config.toml
encoder_arch = "convformer"
model = "image VAE"
crop_scale_min = 1
translate = 0.06
bottleneck = "kl"
encoder_depths = [8, 8]
decoder_blocks_per_level = 3
decoder_attention = false
decoder_upsampling = "transposed_conv"
residual_init = "zero_last"
momentum = 0.95
adamw_weight_decay_other_params = 0.01
Rows from block 9 of the encoder, named by matrix and row number. Each number is 128 + 24 x the weight over its row's rms, rounded and kept within 0 to 255. All counts start at 0. After the name is the row's rms in percent of the matrix's.
# pw1: token mixer expand (encoder.blocks.9.mixer.pw1.weight, 256x128), inputs 0-25
pw1.185 094 [142 123  93 134 123 140 113  98 163 101  73  88 128 109 109 118 143 148 101 104 167 118 157 112 109 108]
pw1.186 077 [156 156 144 117 145  84 168 131  95 109 125  91 134 128 108 135 131 171 133 108 119  96 113 129 126 129]
pw1.187 190 [144 134 179  94 111 164 121 115 133 108 100 151 144 145 132 128 140 164 101 154 141 135 133 129 118 113]
pw1.188 050 [122 108 144 142 103 168  81 162 142 140 136  98 150 109 149 135 158 195  89 127 141 140 119 113 145 136]
pw1.189 049 [171 154 147  70 114 100 124 153 122 143 119  94 145  91 130 135 125 157 112 120 125 107 114 125 176 117]
pw1.190 052 [170 179 126  88  90 116 122 149 121  96 126  95 150 134 151 110  83 166 149 146 106 114 113 130 105 120]
pw1.191 061 [113 117 130  94 115 156 130 131 125 104  94 166 116 110  96 122 103 119 115 131 172 179 102 159 146 103]
pw1.192 058 [ 88 141 121 138 137 177 117 128 180 167 101 130  87  66  89 118 101 160 136  83 140 132 137 126 127 108]
pw1.193 074 [168 145 128 124 158 156 134  90 113 109  72 128 178 139 162 113 123 105 136 104 124 127 109 123 137  96]
pw1.194 062 [121 134  76  89 104 122 145 140 175 160  67 114 126 119 153 118 130 131 128 112 139  90 122 148 121 134]
pw1.195 041 [120 151 106 110 134 103 126 128 131 118 160 132 177 141 171 176 146 110 160  98 153  80 109 110 106 106]
pw1.196 044 [118 112 114 119 137 160 133 156 128 148 131 130 143 173 119 188 146 140 189 123 121 175 106 114 146 102]
pw1.197 101 [111 139 176 119 148 145 108 142 131  97 140 153 122  94 143 152 118 180 129 139 123 178 142 134 151 126]
pw1.198 099 [130 133 142 100  99 129 128 145 103 119  95 115 143  97 134 119 125 140 122 120 155 122 119 171 131  94]
pw1.199 087 [168 158 117 164 117 142  88  97 147 143 139 115 140  98 111 155 168 126 128 115 140 105 116 131 111  77]
pw1.200 090 [ 99 110 122 134  61 185 104 102 141 141 130 139 125  87  94 114 123  99  99 102 156  86 116 181 161 131]
pw1.201 086 [119 134 145 128  93 121 104 132 116  97 151 122 146 112 142 141 141 107 119 130 104 157 149 135 147 131]
pw1.202 049 [147 134 157 120 117 117 100 106 130 140 101 123 136 109  75  91 104 105 111 109 116 155 121 155 165 112]
pw1.203 058 [135 151 118 104 153 110 146  95 117 165 134 129 116 117 126 179 110 134 119 137 119 110 116 117 113 121]
pw1.204 084 [114 112 139 112 160 156 132  97 170  99 102 121 121 120 135  90 139 156 113 143 173  65 165 161 110  90]
pw1.205 090 [134  91 133  97 110 165 183 115 146 104 150 106 165 135 142 132 124 162 161 139 124 121 143 129 142 143]
pw1.206 090 [136 100 136 117 133 138 110 109 140 136  85  97 130 151 134 161 127 173 142 124 156 129 100 117 128 130]
pw1.207 103 [171 133 178 129 131 152 154 131 149 108 107 165 125 139 122 105 107 154 120  83 152 129 117  61 123 139]
pw1.208 107 [108 146 143 158 107 139 133 150 140 122 137 100 116 126 132 163 111 191 132 114 145  75 141 141 143  93]
pw1.209 102 [148 129 181 125 131 146 134 107 139 128 110 138 155 105 109 122  67  92 151 133 107 109 100 153 136 126]
pw1.210 068 [139 119 168 113 134 156 108 149 112  95  89 103 136 133 145 148 161 171 148 122 114 100 128 144 120 151]
pw1.211 041 [110 157 106 111 120 126 113 160 137 105 130 119 177 165 111 118 138 101 116 132 155 129 172 121 169  85]
pw1.212 121 [127 115 106 106 131 156 140  93 110 128 155 120  80  95  99 152 125 166  90 128 139 142 138 143 113 128]
pw1.213 095 [196  97 119 112 176 120 136 117  94 106 103 148 134 106 128 151 117 122 140 111 117 144  97 151 150 119]
pw1.214 103 [118 125 145 113  90 143 122 141 136 124 118 136 139 145 103 113 134 144 135 113 111 123  98 158 155  99]
pw1.215 084 [ 99 134 138 140 126 110 127 134 142 155 130 155 163 107 112 145  91 121 143 109 118 111 137 128 144  96]
pw1.216 098 [130 163 181  69 141 166 133  91 103 118 134 145 170 105 124 149 140 165 128 142 135 137 127 134 131 101]
pw1.217 127 [ 86 111 124 133 143 116 131 112 112 129 126 119 132 139  83 149 113 157 122  85 120  85 118 163 137 125]
pw1.218 065 [112 159 117 109 154 159 140 127 117  84  98 128 159 110  77 156 139 127  93  97 154 117 156 156 172 128]
pw1.219 159 [148 138 126  93 126 161 135 108 128 107 142 120 144 143 121 112  91 167 153 114 119  82 116 153 160 113]
pw1.220 099 [106 122 159 139 126 122 142 145  97 138 124 151 113  95 102 121 121 149 146 146  99 134 120 165 164 113]
pw1.221 042 [145 138 133 138 137 126 151 118 167 118 146 118  90 112 108 180 102 160 108 111 157 165 147 146 116  77]
pw1.222 071 [156 129 174 152 152 139 129 137 108 123 114 144 137 113 144 151 117 152 144 130 109 142  87 158 154 109]
pw1.223 147 [141 116 149 119 143 161 124 133 116  85 107 134 149 114 122 153 144  94 127 138 153 122 135 153 137 121]
pw1.224 062 [122 107 151  89 105 123 111 159 151 163 106 158 158 144  95 138 125 159 156 126 122 127 130 116 141 142]
pw1.225 047 [174 127 151 137 116 135 117 108 118 118 118 124 122  95 146 146 105 100 169 110 163 143 162 121 133 150]
pw1.226 060 [149 101 181 123 120 187 143  82 124 138 141 125 101 109  79 174 129 157 123 118 139 109 142 118 165 141]
pw1.227 086 [142 135  99 100 165 138 136 159  92 159 114 128 133 130 113 104 103 122 171 124 127 137 123 105 165  97]
pw1.228 099 [136 132 126 129 112 146 144 102 136 154 157 159 119 176 116 144 112 158 164 104 138  87 105 180 151 136]
pw1.229 052 [118 150 117 127 136 130  92 111 133 125 131 124 126  84 110  80 114 161 124 142 116 162 167 143 149 125]
pw1.230 128 [134 148 106  90 130 165 154 107 105 113 112 163 176 115 129 130 148 152 183 106 152 127  93 118 138 110]
pw1.231 082 [155 145 151  94 102 140 139 119 142 124 146  98 163 118 106 156 139 175  93 140 141  91 118 122 140 139]
pw1.232 039 [164 126 154 170 125 166 151 103 112 134 158 107 116 136  65 158 134 141 131 154 161 110 122 201 103 111]
pw1.233 086 [ 97 133 142 146 107 125 140 121 124  89 140 114  92  92 131 160 103 121 135 125 173 109 136 116 177  86]