Weights of a small image VAE: decoder widths [48, 48, 96], muon at rate 0.012.
Rows from block 2 of the encoder, named by matrix and row number. Each number is 500 + 25 x the weight over its row's rms, rounded and kept within 0 to 999. All counts start at 0. Numbers have three digits each. After the name is the row's rms in percent of the matrix's.
# pw1: token mixer expand (encoder.blocks.2.mixer.pw1.weight, 128x64), inputs 0-63
pw1.0 087:447514502499481523509498478483473505500490512486534529519527469541526527506520525518505524486518450536509457482447509482494476510518465530460470496524486513475526520527514484442528460509498498
pw1.1 070:547496502537506539485522488504502484496550497473476498473488479485492461546528491510463501484502455443496461540482497532533510499456499535478510450498519512498513538511488479517528489529509489
pw1.2 116:488488492517509496484494502473522539516538510502528507515490515546505490530511530449450488491495488490501523495504457486538523512561512498456487504514484456446552504476491471480528460492507492
pw1.3 135:500459482473535466527519510482530468488517481493492517489557475492473489482553516497497508528535499507540537526466495492492543464539469481465492492535496472466491472507482523536485520493483492
pw1.4 082:491487486513487486519509452482503479464497508453542489521493448497544487547519488464499517508514477484491480484480506498479485484536526534452545472509536501546528544506489471507524501521472490
pw1.5 085:482529519487430493531499517479480511470532525533490501496496502499507503531516459523466491501485475497480449518464512463485468522455485502448498505531487495527506526522538491519552526499492522
pw1.6 107:482507507481451513465580511457511489487479486463524513523511476517522502508526529474520495466451478479513476497489518511470480520503518494450493503536502561514516532501510505481516511497465507
pw1.7 115:491483514538477500494528453535467551474511491474516448481529498531516445554502468484479465489476483521500494503487519530522482519497487498536495457505509474497490533508480546510501516506537505
pw1.8 091:489475513503512525513532479488486523488475535487488510512526513528551445497533479464507514483532529501513496519527505484537515466518478461493488495520457506487506500554454500458491500475527445
pw1.9 117:495520505468528504508541507471492484508533488519525520459512496515478468494542521551526473458532534503516512479477511502473483476517476513502489469477486496474560492478513506538435506506468525
pw1.10 103:454500469516491489476514547509500525505464487489506515518517477451547511449515512463496515499509491463477489510441506502513481453509538511496524500465499514531503509520517548531539488475528485
pw1.11 113:491494490538497463554540499441524448504514488533474439491511489480513457464481527508509511498511510492480562525494513515499538484485513482483500493493500496509492516503517527513550474514470486
pw1.12 100:491486457538500513507528504475550453495510555514487492495521520444524444469520475497510509539468518480462541503476502514508494502500502481453521537488487478496499526494503512537522479486522479
pw1.13 126:462510479487451504501519525483517467516444463526491461460504450508540499502513486493452532513530530523540508502510514498509527492513514462464473511508536501481526526494518504532541517502486490
pw1.14 104:492475445509488532522539508434549494482485475480496459486558481485489483502501507463517540512503513493491526512489494526512520529493494511485473489547497509477493490513479514553534483458513480
pw1.15 105:507477489460438510482582539483517525485481488473495486513517515486504469533495487506503497516514501506519523529517508493521504457480503478503483482546525460504450501545502461538475501514487497
pw1.16 103:455506502506493516500562488465483468502453518456520480520529474522509506485496495518516489519516476493523479529511495518495473513528467499454453476535487488522549510488552531499468533498519491
pw1.17 093:504500490465537516503492501497508467502488500524504507468560466499549527490545474508521533491506524474488514505495449466537498501494477526472504513500561498457474539472457511485508493488475533
pw1.18 153:500476522480517546484533494548489470475481522542524512500473473523507504496484451515454458503499468482476482491469528529479532509499494506509472512520465544491535507475467504502503518517511561
pw1.19 088:515516513473510484466510465478502512493487498491420513528527501486513503542516488476478466526519513499505483515479523506485502499478481532489420490534498495551533540533476483491490537512489517
pw1.20 062:477498470510489511530503506517514504527518506485541496523539489478516504550555493524507514472493513458508474481494495466460474482462503500458500491547519500494463537444462488514529473528495530
pw1.21 105:491464531502467522481521458479532476479488491479505477496522463482527497471502472527525521496543503543522499530532486511501449517531462492470466478562529545502517504478518487487491483525498488
pw1.22 076:486478494509485495502512505512528498513489536480494517467503479535537527479477558487531459538478473477515469517450499497519495469515450555461515507499474493505519500500519442502537502509474524
pw1.23 097:515479513523479529489504558475472490482463489493522492494523505498501514507491503459457529506539490491463509495494476457522501502528523516480480564557550465489500538476505483503511479481515463
pw1.24 095:495468491453463513462482529486503468509480506464489534486502514527511488493567544501473539493495529501473510535529499461498491466527495507500461525492532503485518539530457526473500468515497500
pw1.25 109:513516445510483486543522511481513480502486514512481472558493474523541498472492487464528511488524459491520527507479506508514502485496557504481510486481464490481487454520478514537511523460558485
pw1.26 093:477487516495515498492507522481519459549457509438487555508496455502490508454521560487511547514478491452519500502509472524492477498507478477472484497520511531515512498467485519536519519516496513
pw1.27 111:464468486490505505514496556493489476502463482480480507513491518517497494458517522451482523525477514442470504534499482496493482490480475541487528480506508514523533542512470569523522488500534520
pw1.28 085:478459514476515510491527489494504482507530497498526481502489532510552496495492495476471510508517461542469509551498503490542508500518558466489507469484497505447485471536531431524517476491492494
pw1.29 102:465482516534480528519510505491509522523494498486484520504492458535534467516481512542482467515473501505502509538489429466503515498476465528502498496527526482500472560488500448467494520527510533
pw1.30 095:462451478488528495510502538517555502481482496494500476497551476508501451481521516495514526489514489495472509510440516519494559481489524522490509503498507466484502514522450506546539475474520491
pw1.31 048:487535518501503523488479459544513514522436541451508472499543495509531501492522515505484506463522474492494517513471467504485483525470494491504495483520514470450568512499524487473507499520537503
pw1.32 139:479467515490503498464541498496539497478543474496543442489518522487538458466501486515496528490524490548518507525491504523512541468513558481494463477503515487463473500514510467496483488494507530
pw1.33 103:512506481489463480507521553496480510438505488482522492517538504504520492494475490515481454522476496474477502499516483512495526494427517502459486545481480508535543496520514538546475514492535505
pw1.34 095:502490517541471491484520469476474529491536518537476507513516474504527471497512500487506512484516486478456459523489472535491484481516573475519518521468488523474524542530479468495459476517535509
pw1.35 075:476474520464542553479489502484487514493534550496501488485462502504524457538531489457477503498532524472453547497491483523511517472479476488520484495474501481512562520497519519493497483487481526
pw1.36 086:470536509474439525487557498475478502425511491523490512519483514501521505524520480477478522521488505529533473514492501475534502482438493506488470491486497503480487498499500526534512555526507515
pw1.37 101:479477503513464474519491483476524508518490503551523537502534492474539438495466492519513465528497478480480521513460548493505494469481514475538518502484506466493479534546492492547521476490517493
pw1.38 095:491511462515501509506492489485491502506481490469460489514533509529524489469485502472504450499481524447526501491511502528541474501532483471507507506523501553509526566458518465481489523548464520
pw1.39 089:482461497510482508570485523517520503484509558492462498483517488493540464496526476475529507477473450502460485506485539519533522484483539487507473505476484478487468510524478515532524518497532519
pw1.40 100:491480490498530513475547513498478488431438509494514461480514535505530466465510481482521535519503556524498553509506501483505513511500470507458528503512497479458507506542485508493483506510484515
pw1.41 105:499481495502479500475503508464509509464492517500456482529484526506502468520532547519494509518480492514536483501528526539487500470489463500487498490520480513461558493475440540469521476554525480
pw1.42 085:473488476507506531541493513525495525530518487504509486524510466464474473483499481464500516489451576489450514507469491493525503500489521525478481479541543499499493502480488524542534487468462519
pw1.43 102:513457485518515458537515533480516517497480534495470521495489484524498463481501503492572485477490486540469472548480487489525487473534541467482540510470470504500490529530506495527501479516488473
pw1.44 129:509493482497534470543500533485536488490496513500479501449512471492476457493555475535516521533477458509433513535494500497492553475539500486482496506508475473489499505494476509521516544505498524
pw1.45 102:507516482542484485518482527467460506440540483511492490523495480522523494469530506507490523495503499523470505512484543520500495474507487510502522452516487461466561494497502453492542491547505541
pw1.46 121:497490505477505478496496507508544493467505524525474482493506484499552435449535512508514536454499489547489538511509523503501502471504493499456508520526433520498510508531468501533489467500502476
pw1.47 035:505479509497481488536506498579506509554508485460502499509545487488493477494511483505482496464495509525500526538470506502461429471524481541491483484519505490515503545469490493523525479512464518
pw1.48 080:486518515516545507492489507504520480481509502500511517548537432473479492535499503523498455522488493472478498498490435495504480481474439509495490486504478487518515534493516488503520521561489547
pw1.49 106:462493501504482500500495495497487527502500505528495488522529488490523462488495502469533498465527523531475522537444473544545517422494530540491486510507497466474502462542511478511527482500484494
pw1.50 096:495498552550499450514554513478489520521506493521537499499525449479496497472484528454493518525512493477516506494502491509484507511507517493501501461491527427469523456505463477506530506498494531
pw1.51 106:481493495469485533502504511477503537527549520496467501531542474481507500507532494499550490501508478485500480534444471476525515459494526454492552487475480499495524487534516487490496527472540465
pw1.52 054:509520531504497510535483505462523495481481538519520482519484489477524493555502493475475499487554463469502496477531449463486500446469536523487491498534547499518454506492491535515516500483523508
pw1.53 010:468503477507493515509499479481503551519476480516493492485492473518536480491479538498505459509520510498486530537496467469491467459538468529491486463472492497491503539507437520538525469512469452
pw1.54 100:461510515501493542474544457490495480508474531498491493483503482475497509532473511533498472553517451513471460496502449452496479511509486539481522493544522503517507539490504476526494509543516491
pw1.55 006:455518515538515496517496492484549496512456455518498513491525481477501479532501512545493520517520515455505509488517460497492479516472468469542515485502497505493490491491451503517514469476424469
pw1.56 105:499548490473470489515523524501460561484497494519477533505511481531530510539493461473493513514496500470502440504495502461489475488486541511493506454503534482481500513502463502486479549541524511
pw1.57 104:519507512519497556488503521487514448500494477475478484474525487499537454467507534477536551463481516531470450480495484504472491480461488487515509510481542538512505499520511481493497526548509522
pw1.58 117:524527476485527523504561492493495463479488487478493483503476497485522505505476508505532498508530508482494483518511481528507565428504514493472490512483466503442509490518441503544504490538517515
pw1.59 108:528514476521496495500479509520517507488523515495541523518498507493506466483513527513526462464459518479419468534493493537535499488482462550494538498523503454476480537493505478475526497524496494
pw1.60 080:510504477499482504503507517517482526519528493463431535530544454509483499522530494497528447487469531463522489513473490523496520493524476497455512495556521510500491497479520491478525466541489516
pw1.61 110:481498515493518457503545499454518571503461543536497506495533503525526449478509483463529503479511500495475520514502482481503536497501486504492481542490496467454484526519452481507524500519486492
pw1.62 080:494533455480464499497520535535493522516519453503534476504510486501498472507518448457477528521495560496471495537474491487516503513489492546467498515526531502479464539508482514516506496455480518
pw1.63 112:518478516513478480527552449517510539470502518490481491513520515469532498464505503498519523522496451533518507528475487505452489476512546488488503513515537494480453441516519486513458493510496473
pw1.64 068:520477475442480499496520496487541506463525467494511503507483525468497510509550488532515539485494503498514504510521494486510503483556501496419487501528471510474474479511485509516494488552476547
pw1.65 112:489495478469498507485477502493503508491505530508479512539453514486505469498493527548495491537523498514474531511467500503500464446462504528493511554552498514438500534499519495548470484502529478
pw1.66 090:522537489456485519462561481482497497451470486486507503483472534520536513482534514515472461489467519527502518537505484504501515513495483478507493467512467501458519478541526512510476476549529502
pw1.67 104:460527520479520480524527495497510535499506557538520463518454463538510503505463486492467504527500459493476503512517481498503510491481544484486493469509490467484502494558491478496530461517549482
pw1.68 041:468489452514500463513511514521509479526530533512492497508562509506504454493560549526503513480477503497520529504490515471477473515464489453527479465518457524476494479533508496515495515465500506
pw1.69 110:493492486446483519506522518539522517509476543496497504545503475483524461476494471501519500483546480532514540498488489509512531445510522527481474508502451482490497512548500497512475433483513491
pw1.70 109:480491506538489492503541479480493444489524509495486471516506506501552492556475493487474531488462504516481433524522549480511459490498478518472494517509515461475531511499534487523506514506523531
pw1.71 096:498483529476494472500488468480491484499493532481495450517541495546538503466522510500498516482521504469493452509468499479520461493483489528490515464530506524529541502483531463477516526545509559
pw1.72 107:475526471487486528529519485515517487470520481449465516502477510468478513498460531508483475512467510526509480510508501529495473474517516461535538474496486542507560478469491499489483486540557506
pw1.73 086:517560522505497474490497531473545449471534534489442492516497492461512491507489541485481495522470466496504466538493514525492508527467483479465511484505492526481465519501516490487549502500502537
pw1.74 088:484480453530508451532449516508507531517524487492516457521510505525539488506545483484524458461494514457484470500500503511511455460514502483480519497538507495507513533451485517530498528514495520
pw1.75 110:469487497469530463476504520542528502491491490478515464468484501502522478473514506514515511519505548481462548539527533478512542483490487502461507459517477490493539470518453528518483472507537490
pw1.76 096:486473516498547468493517519482506526478535522515489484501489505467545477448554475512455512496490500463460484469471496492517538488485549501480497523529514489476528540467484518491524507538484512
pw1.77 123:473456499489548505482521499507541483549503531495483500485435474546507473489515543477498488469508527479505488487497468487509489531507514499527494490552519506495525502506476514462493468509537445
pw1.78 090:476531518440475480514560498494546513468518496518510462470515471474510455471448466491526508548526477531492515490488521515499528511488537469513486498502517512513489509519475500475484537521496506
pw1.79 097:516463477511523516533471471496493522519473546466549507476510488471464463510541490522501541495533515500530497472517500459491497480450502519447474517513494499532477554489503504486500502528486482
pw1.80 100:500475527483490491543480479500474509518569497476529474507492516519511465494529514508495506494506519495490476519467521485498482477468476516484509450499504504506531489495497448476511502590473546
pw1.81 110:506491510492529460501494501501512503482480502520523503479472446505557513509503521462532538443533484458497507489517460477494499503495499504475508510516558524497462520558468513469523483480500526
pw1.82 103:471485546501513526545513465495459514511465514501469481471510516496539467497465437466497495515506494537464494563465484502484529506492522495483512491478487490509493483501515546495522540509530518
pw1.83 102:517533505525464497500513490532488501524494480475494506463517466537505479507500447511496450497480493457486458519466508539480463514521488533456488516484500505514507582483525515505511523527494515
pw1.84 085:492538507456522475494505490502530517465469481459474497525525496529497460479478518525512542496533505511513517517452524521479544470527497440457494506534489475455520471506481502496518519505518510
pw1.85 107:493517552495478525539519448455489488473506533486471527539507489474532530516517476496494495541520484485491503496524536490464534499493480479505515451528497507513531459485486455459486484502528511
pw1.86 101:531484498465559520501491538499512456483469527479502491496503521505519515542491496497445480508467503447506496525499465470477556472507499476479550506547492511495526500519510486463505497498467489
pw1.87 144:480517510514489489480530476506469528480486481491467514505489503485497468500482472492506478524517471494504483474508486516502481481510541546524487465473571516516493510521488496505454559512582520
pw1.88 119:490470473481507524535542496501514463514492492451493498505532466491520529478495474484500494490491502463529509500492489506498442482507488528486476465547534538523506562479533505536490544478476519
pw1.89 127:539441542472456494478491496477535485459512537496482485504506518486461457475507490505479533543500515513523500516518506544474514465542513514484534500494471477506528491498486498471555481497507519
pw1.90 097:488496501474499459507536488441468470487469531444524484526478475561512484505517545487521535484519506498525483494519491526476473480515477512492485508532487507517549522522501498472503478549509501
pw1.91 108:494480485471523493523512495522529496504534473492476498533538513499486520517544523457504488511505486539509517513472498492469439468542494511466450519555461486509523469512470501471497501493493546
pw1.92 090:456469528505470516491490469505470523507482504495464503527532490518513488481474505501470432508471497474512494524493505527533490495541506511472514486527469513510530513470554515474482562496479546
pw1.93 012:501479496462491505482503493482526494472495466556488511496498494504510473505548536534478524503470570473501502479534458453467497481507486527477462485531504467475513504466453500507507533496516506
pw1.94 108:518492502514504459480514493506541574490513550504509489482500464517531476506521518522543482507520472495471473525478542492504495489506526503507499481435502481496486525500506424476485475501511494
pw1.95 111:499493482508464532487531498464499472480512480455486471532507520482515527503518504461467538502489502447514532505496493500512439527482480502456491487539526536533503531465543518542505513491493505
pw1.96 091:458461480505516502516535530508530504509500497476499496475542467490478547468505544460498520570491505486477515519472507529475474545490516527481474500500505489490472455484523499534481506466513522
pw1.97 125:525537500523490491460488488528499522521455483465500528524501453492494512521526492510522466517511462466514454489493532530510452480499516507458473512518472523477495534502524517514452499496544541
pw1.98 103:502513500542494480548473483517501525498540530501519477500485447508530487476541443497497479513534472510466478475458509493510496536474498513481532485505524495532544518464489465480475504523483536
pw1.99 112:488461524428479530530461496493517483517509510499504511491507483553543490469521560469525532510456518502482510503512494511551488469489489485500509517465511509488527485477461507500518473487532501
pw1.100 124:495470495496509486479523485508526505489523504488505475486494489498523483481508507512499525482528505475497520551505530474494525446524497517490535443497442536470494493562570493479479494486509456
pw1.101 100:528506484450495459516506498549490474507528508482506444520505517505458501518489531513491482480477527452506486541471538517515482497496430530478530523526503502514522532507466490480531507503494523
pw1.102 120:478549482527495464485506489457537510496504502509507502518539500505501450473476564492512542486537531478528520482458458512549472479483490493489514471479537497480490487507529494518486506525474521
pw1.103 104:515465510481497515567503497494522519527508494532490510544505484482516425504500460443529477523481507474466477490483503481524524459477516523508518502470529474501494503539477503510506499519516544
pw1.104 093:495506514485514517478490488499517509487527536489474500512508494475509462527539487470468512468530449493470502505492479554525545489504530568493453488497438525488517493505511523515512466500531481
pw1.105 110:463512513486469487516556491555485507533465495490528499538519462488523500509494496491482495476489500496482506517456488492526427473519482554472489501511522473515512528499481508517528492529459533
pw1.106 106:466494492466520470492528494537487537493519466524518481493529476487567510504536467509486484484502492488450454534464505459521494498498484494491509532511518515462484462517499540528476479498511540
pw1.107 109:504498528509464499541499452527488534512500468482506481505512516490551476481480509477493478494486495511499496515486432518458485465552466525500488501499546494512510517521531498466472504560499531
pw1.108 115:466482497514456457485563486476514517483492471497502489519470479485534504479522468488497511529572479478491458520497522497549479533488489515522486480447508523503490506525527519471522494499521513
pw1.109 121:512537497472471527510543537549534490481478524539481465516489467465527439490563470501521515514516484493480501486513493503486535497487499505460495505481439513499477510495477485499484495526519509
pw1.110 006:484510472529495528522472514548470522525503497511501463513479477533532496508485520472488515488492520508516509482528488499511473507494482507460478443495494535459516469487453453438503501548498471
pw1.111 105:489486493486489518540531500475521518547513475482524509515495436498519526472543505500480455492474489508481486522479527506464499485490490537508462514512436510491507530483500506490528517487480571
pw1.112 007:535515496480451492514489519523473503490523508518485470507499510441523498520494499518490530529530487474532483523508465528506465501500494472500463470463539499509474485528478476500533496537418492
pw1.113 040:505468505500538516474514488470511530487466512480499522508465494477524471557490450512524510515527499500502494492521492465525525476501534518446532543544520476478451508470452491487508517503490514
pw1.114 120:508550524496463496474534515543484490489515538498458514524457482517508489532485453502510486525501500498499549526479484475485490470460505502447506529528512462499492514525501462498500495472555480
pw1.115 113:510478456520515513545505469458477475508535527532484476510495531503514472505530502497502464460432539495503523492515511485485499485483494514507485508534494494476511545505449470531472522528522536
pw1.116 103:493467516509535519465520468535509507478480530471487489530505521486496486472577527494477509476460515505501527511532475470512549507487458489487495521551521530474499518502474504457507464503499489
pw1.117 077:497498480493521519545466497505474503489525532509494491488505531509514481522532489489508491441502494482436481496486474489508528547466537526497515462511549486511500535522439488497486457524530509
pw1.118 083:496500481490479501522526544485560500461492463506503485495501494476521448552446465492522502527521467472474534531488515495532489457502506527462493465499542531491476492492494503524497497514522516
pw1.119 145:486521479490462519483486505533503483533482497478511488511490462542483514530501480502496484484488526453505494528476492531530461489502468531421498509532496527492546556479529482487505531529488508
pw1.120 006:492521470524514506475490495437529495492497525524498507514489540463575488536524481486491512515494538483527509488513460469528467542492473498480491482493516508442485525489524493528527480520490521
pw1.121 097:484490493510479524523521476480505452498536520428553525501510519497500486476557517475504476498514455477530482523469515490467515474516470474462481461529513523511526513486518516518481506528500516
pw1.122 100:479499501509520536546505512497495498534497493460472496506470459509498486466537495498486498464469514467448464497489492493463475515498485508517486506519500548504540557493500528519466552513490549
pw1.123 106:457442524506516541471533518504518506490476511469515523532536484492517509457483488463465498520499489465529522489491499522506440502478480505498483502548516501500487514465498534547531502483488542
pw1.124 088:534500447496495494540520515509478517467537538484497501520457495495533475495519481498516471530484470508484479483483492518498501467494523465540502517485496485487469554527503488492470492571553492
pw1.125 125:459482527504516473516583510517522498455462493459506515485511478518487495516472529479464527516510496520509500529458507520494515475497499520461500514542528484483451486487508518520536467501493467
pw1.126 107:490492535512492490486562455470486496508491506450540501537527463508505497496519482468478504521506456502516453519509503477519482497507486494480483509532460506527558530486544476520482528489507541
pw1.127 096:483501479495512497472506504466519439520475534492488488524535461532492528540477521504497507534489535457517470498525509504501433500472458530491482509524475495476548535480502509496492507512542501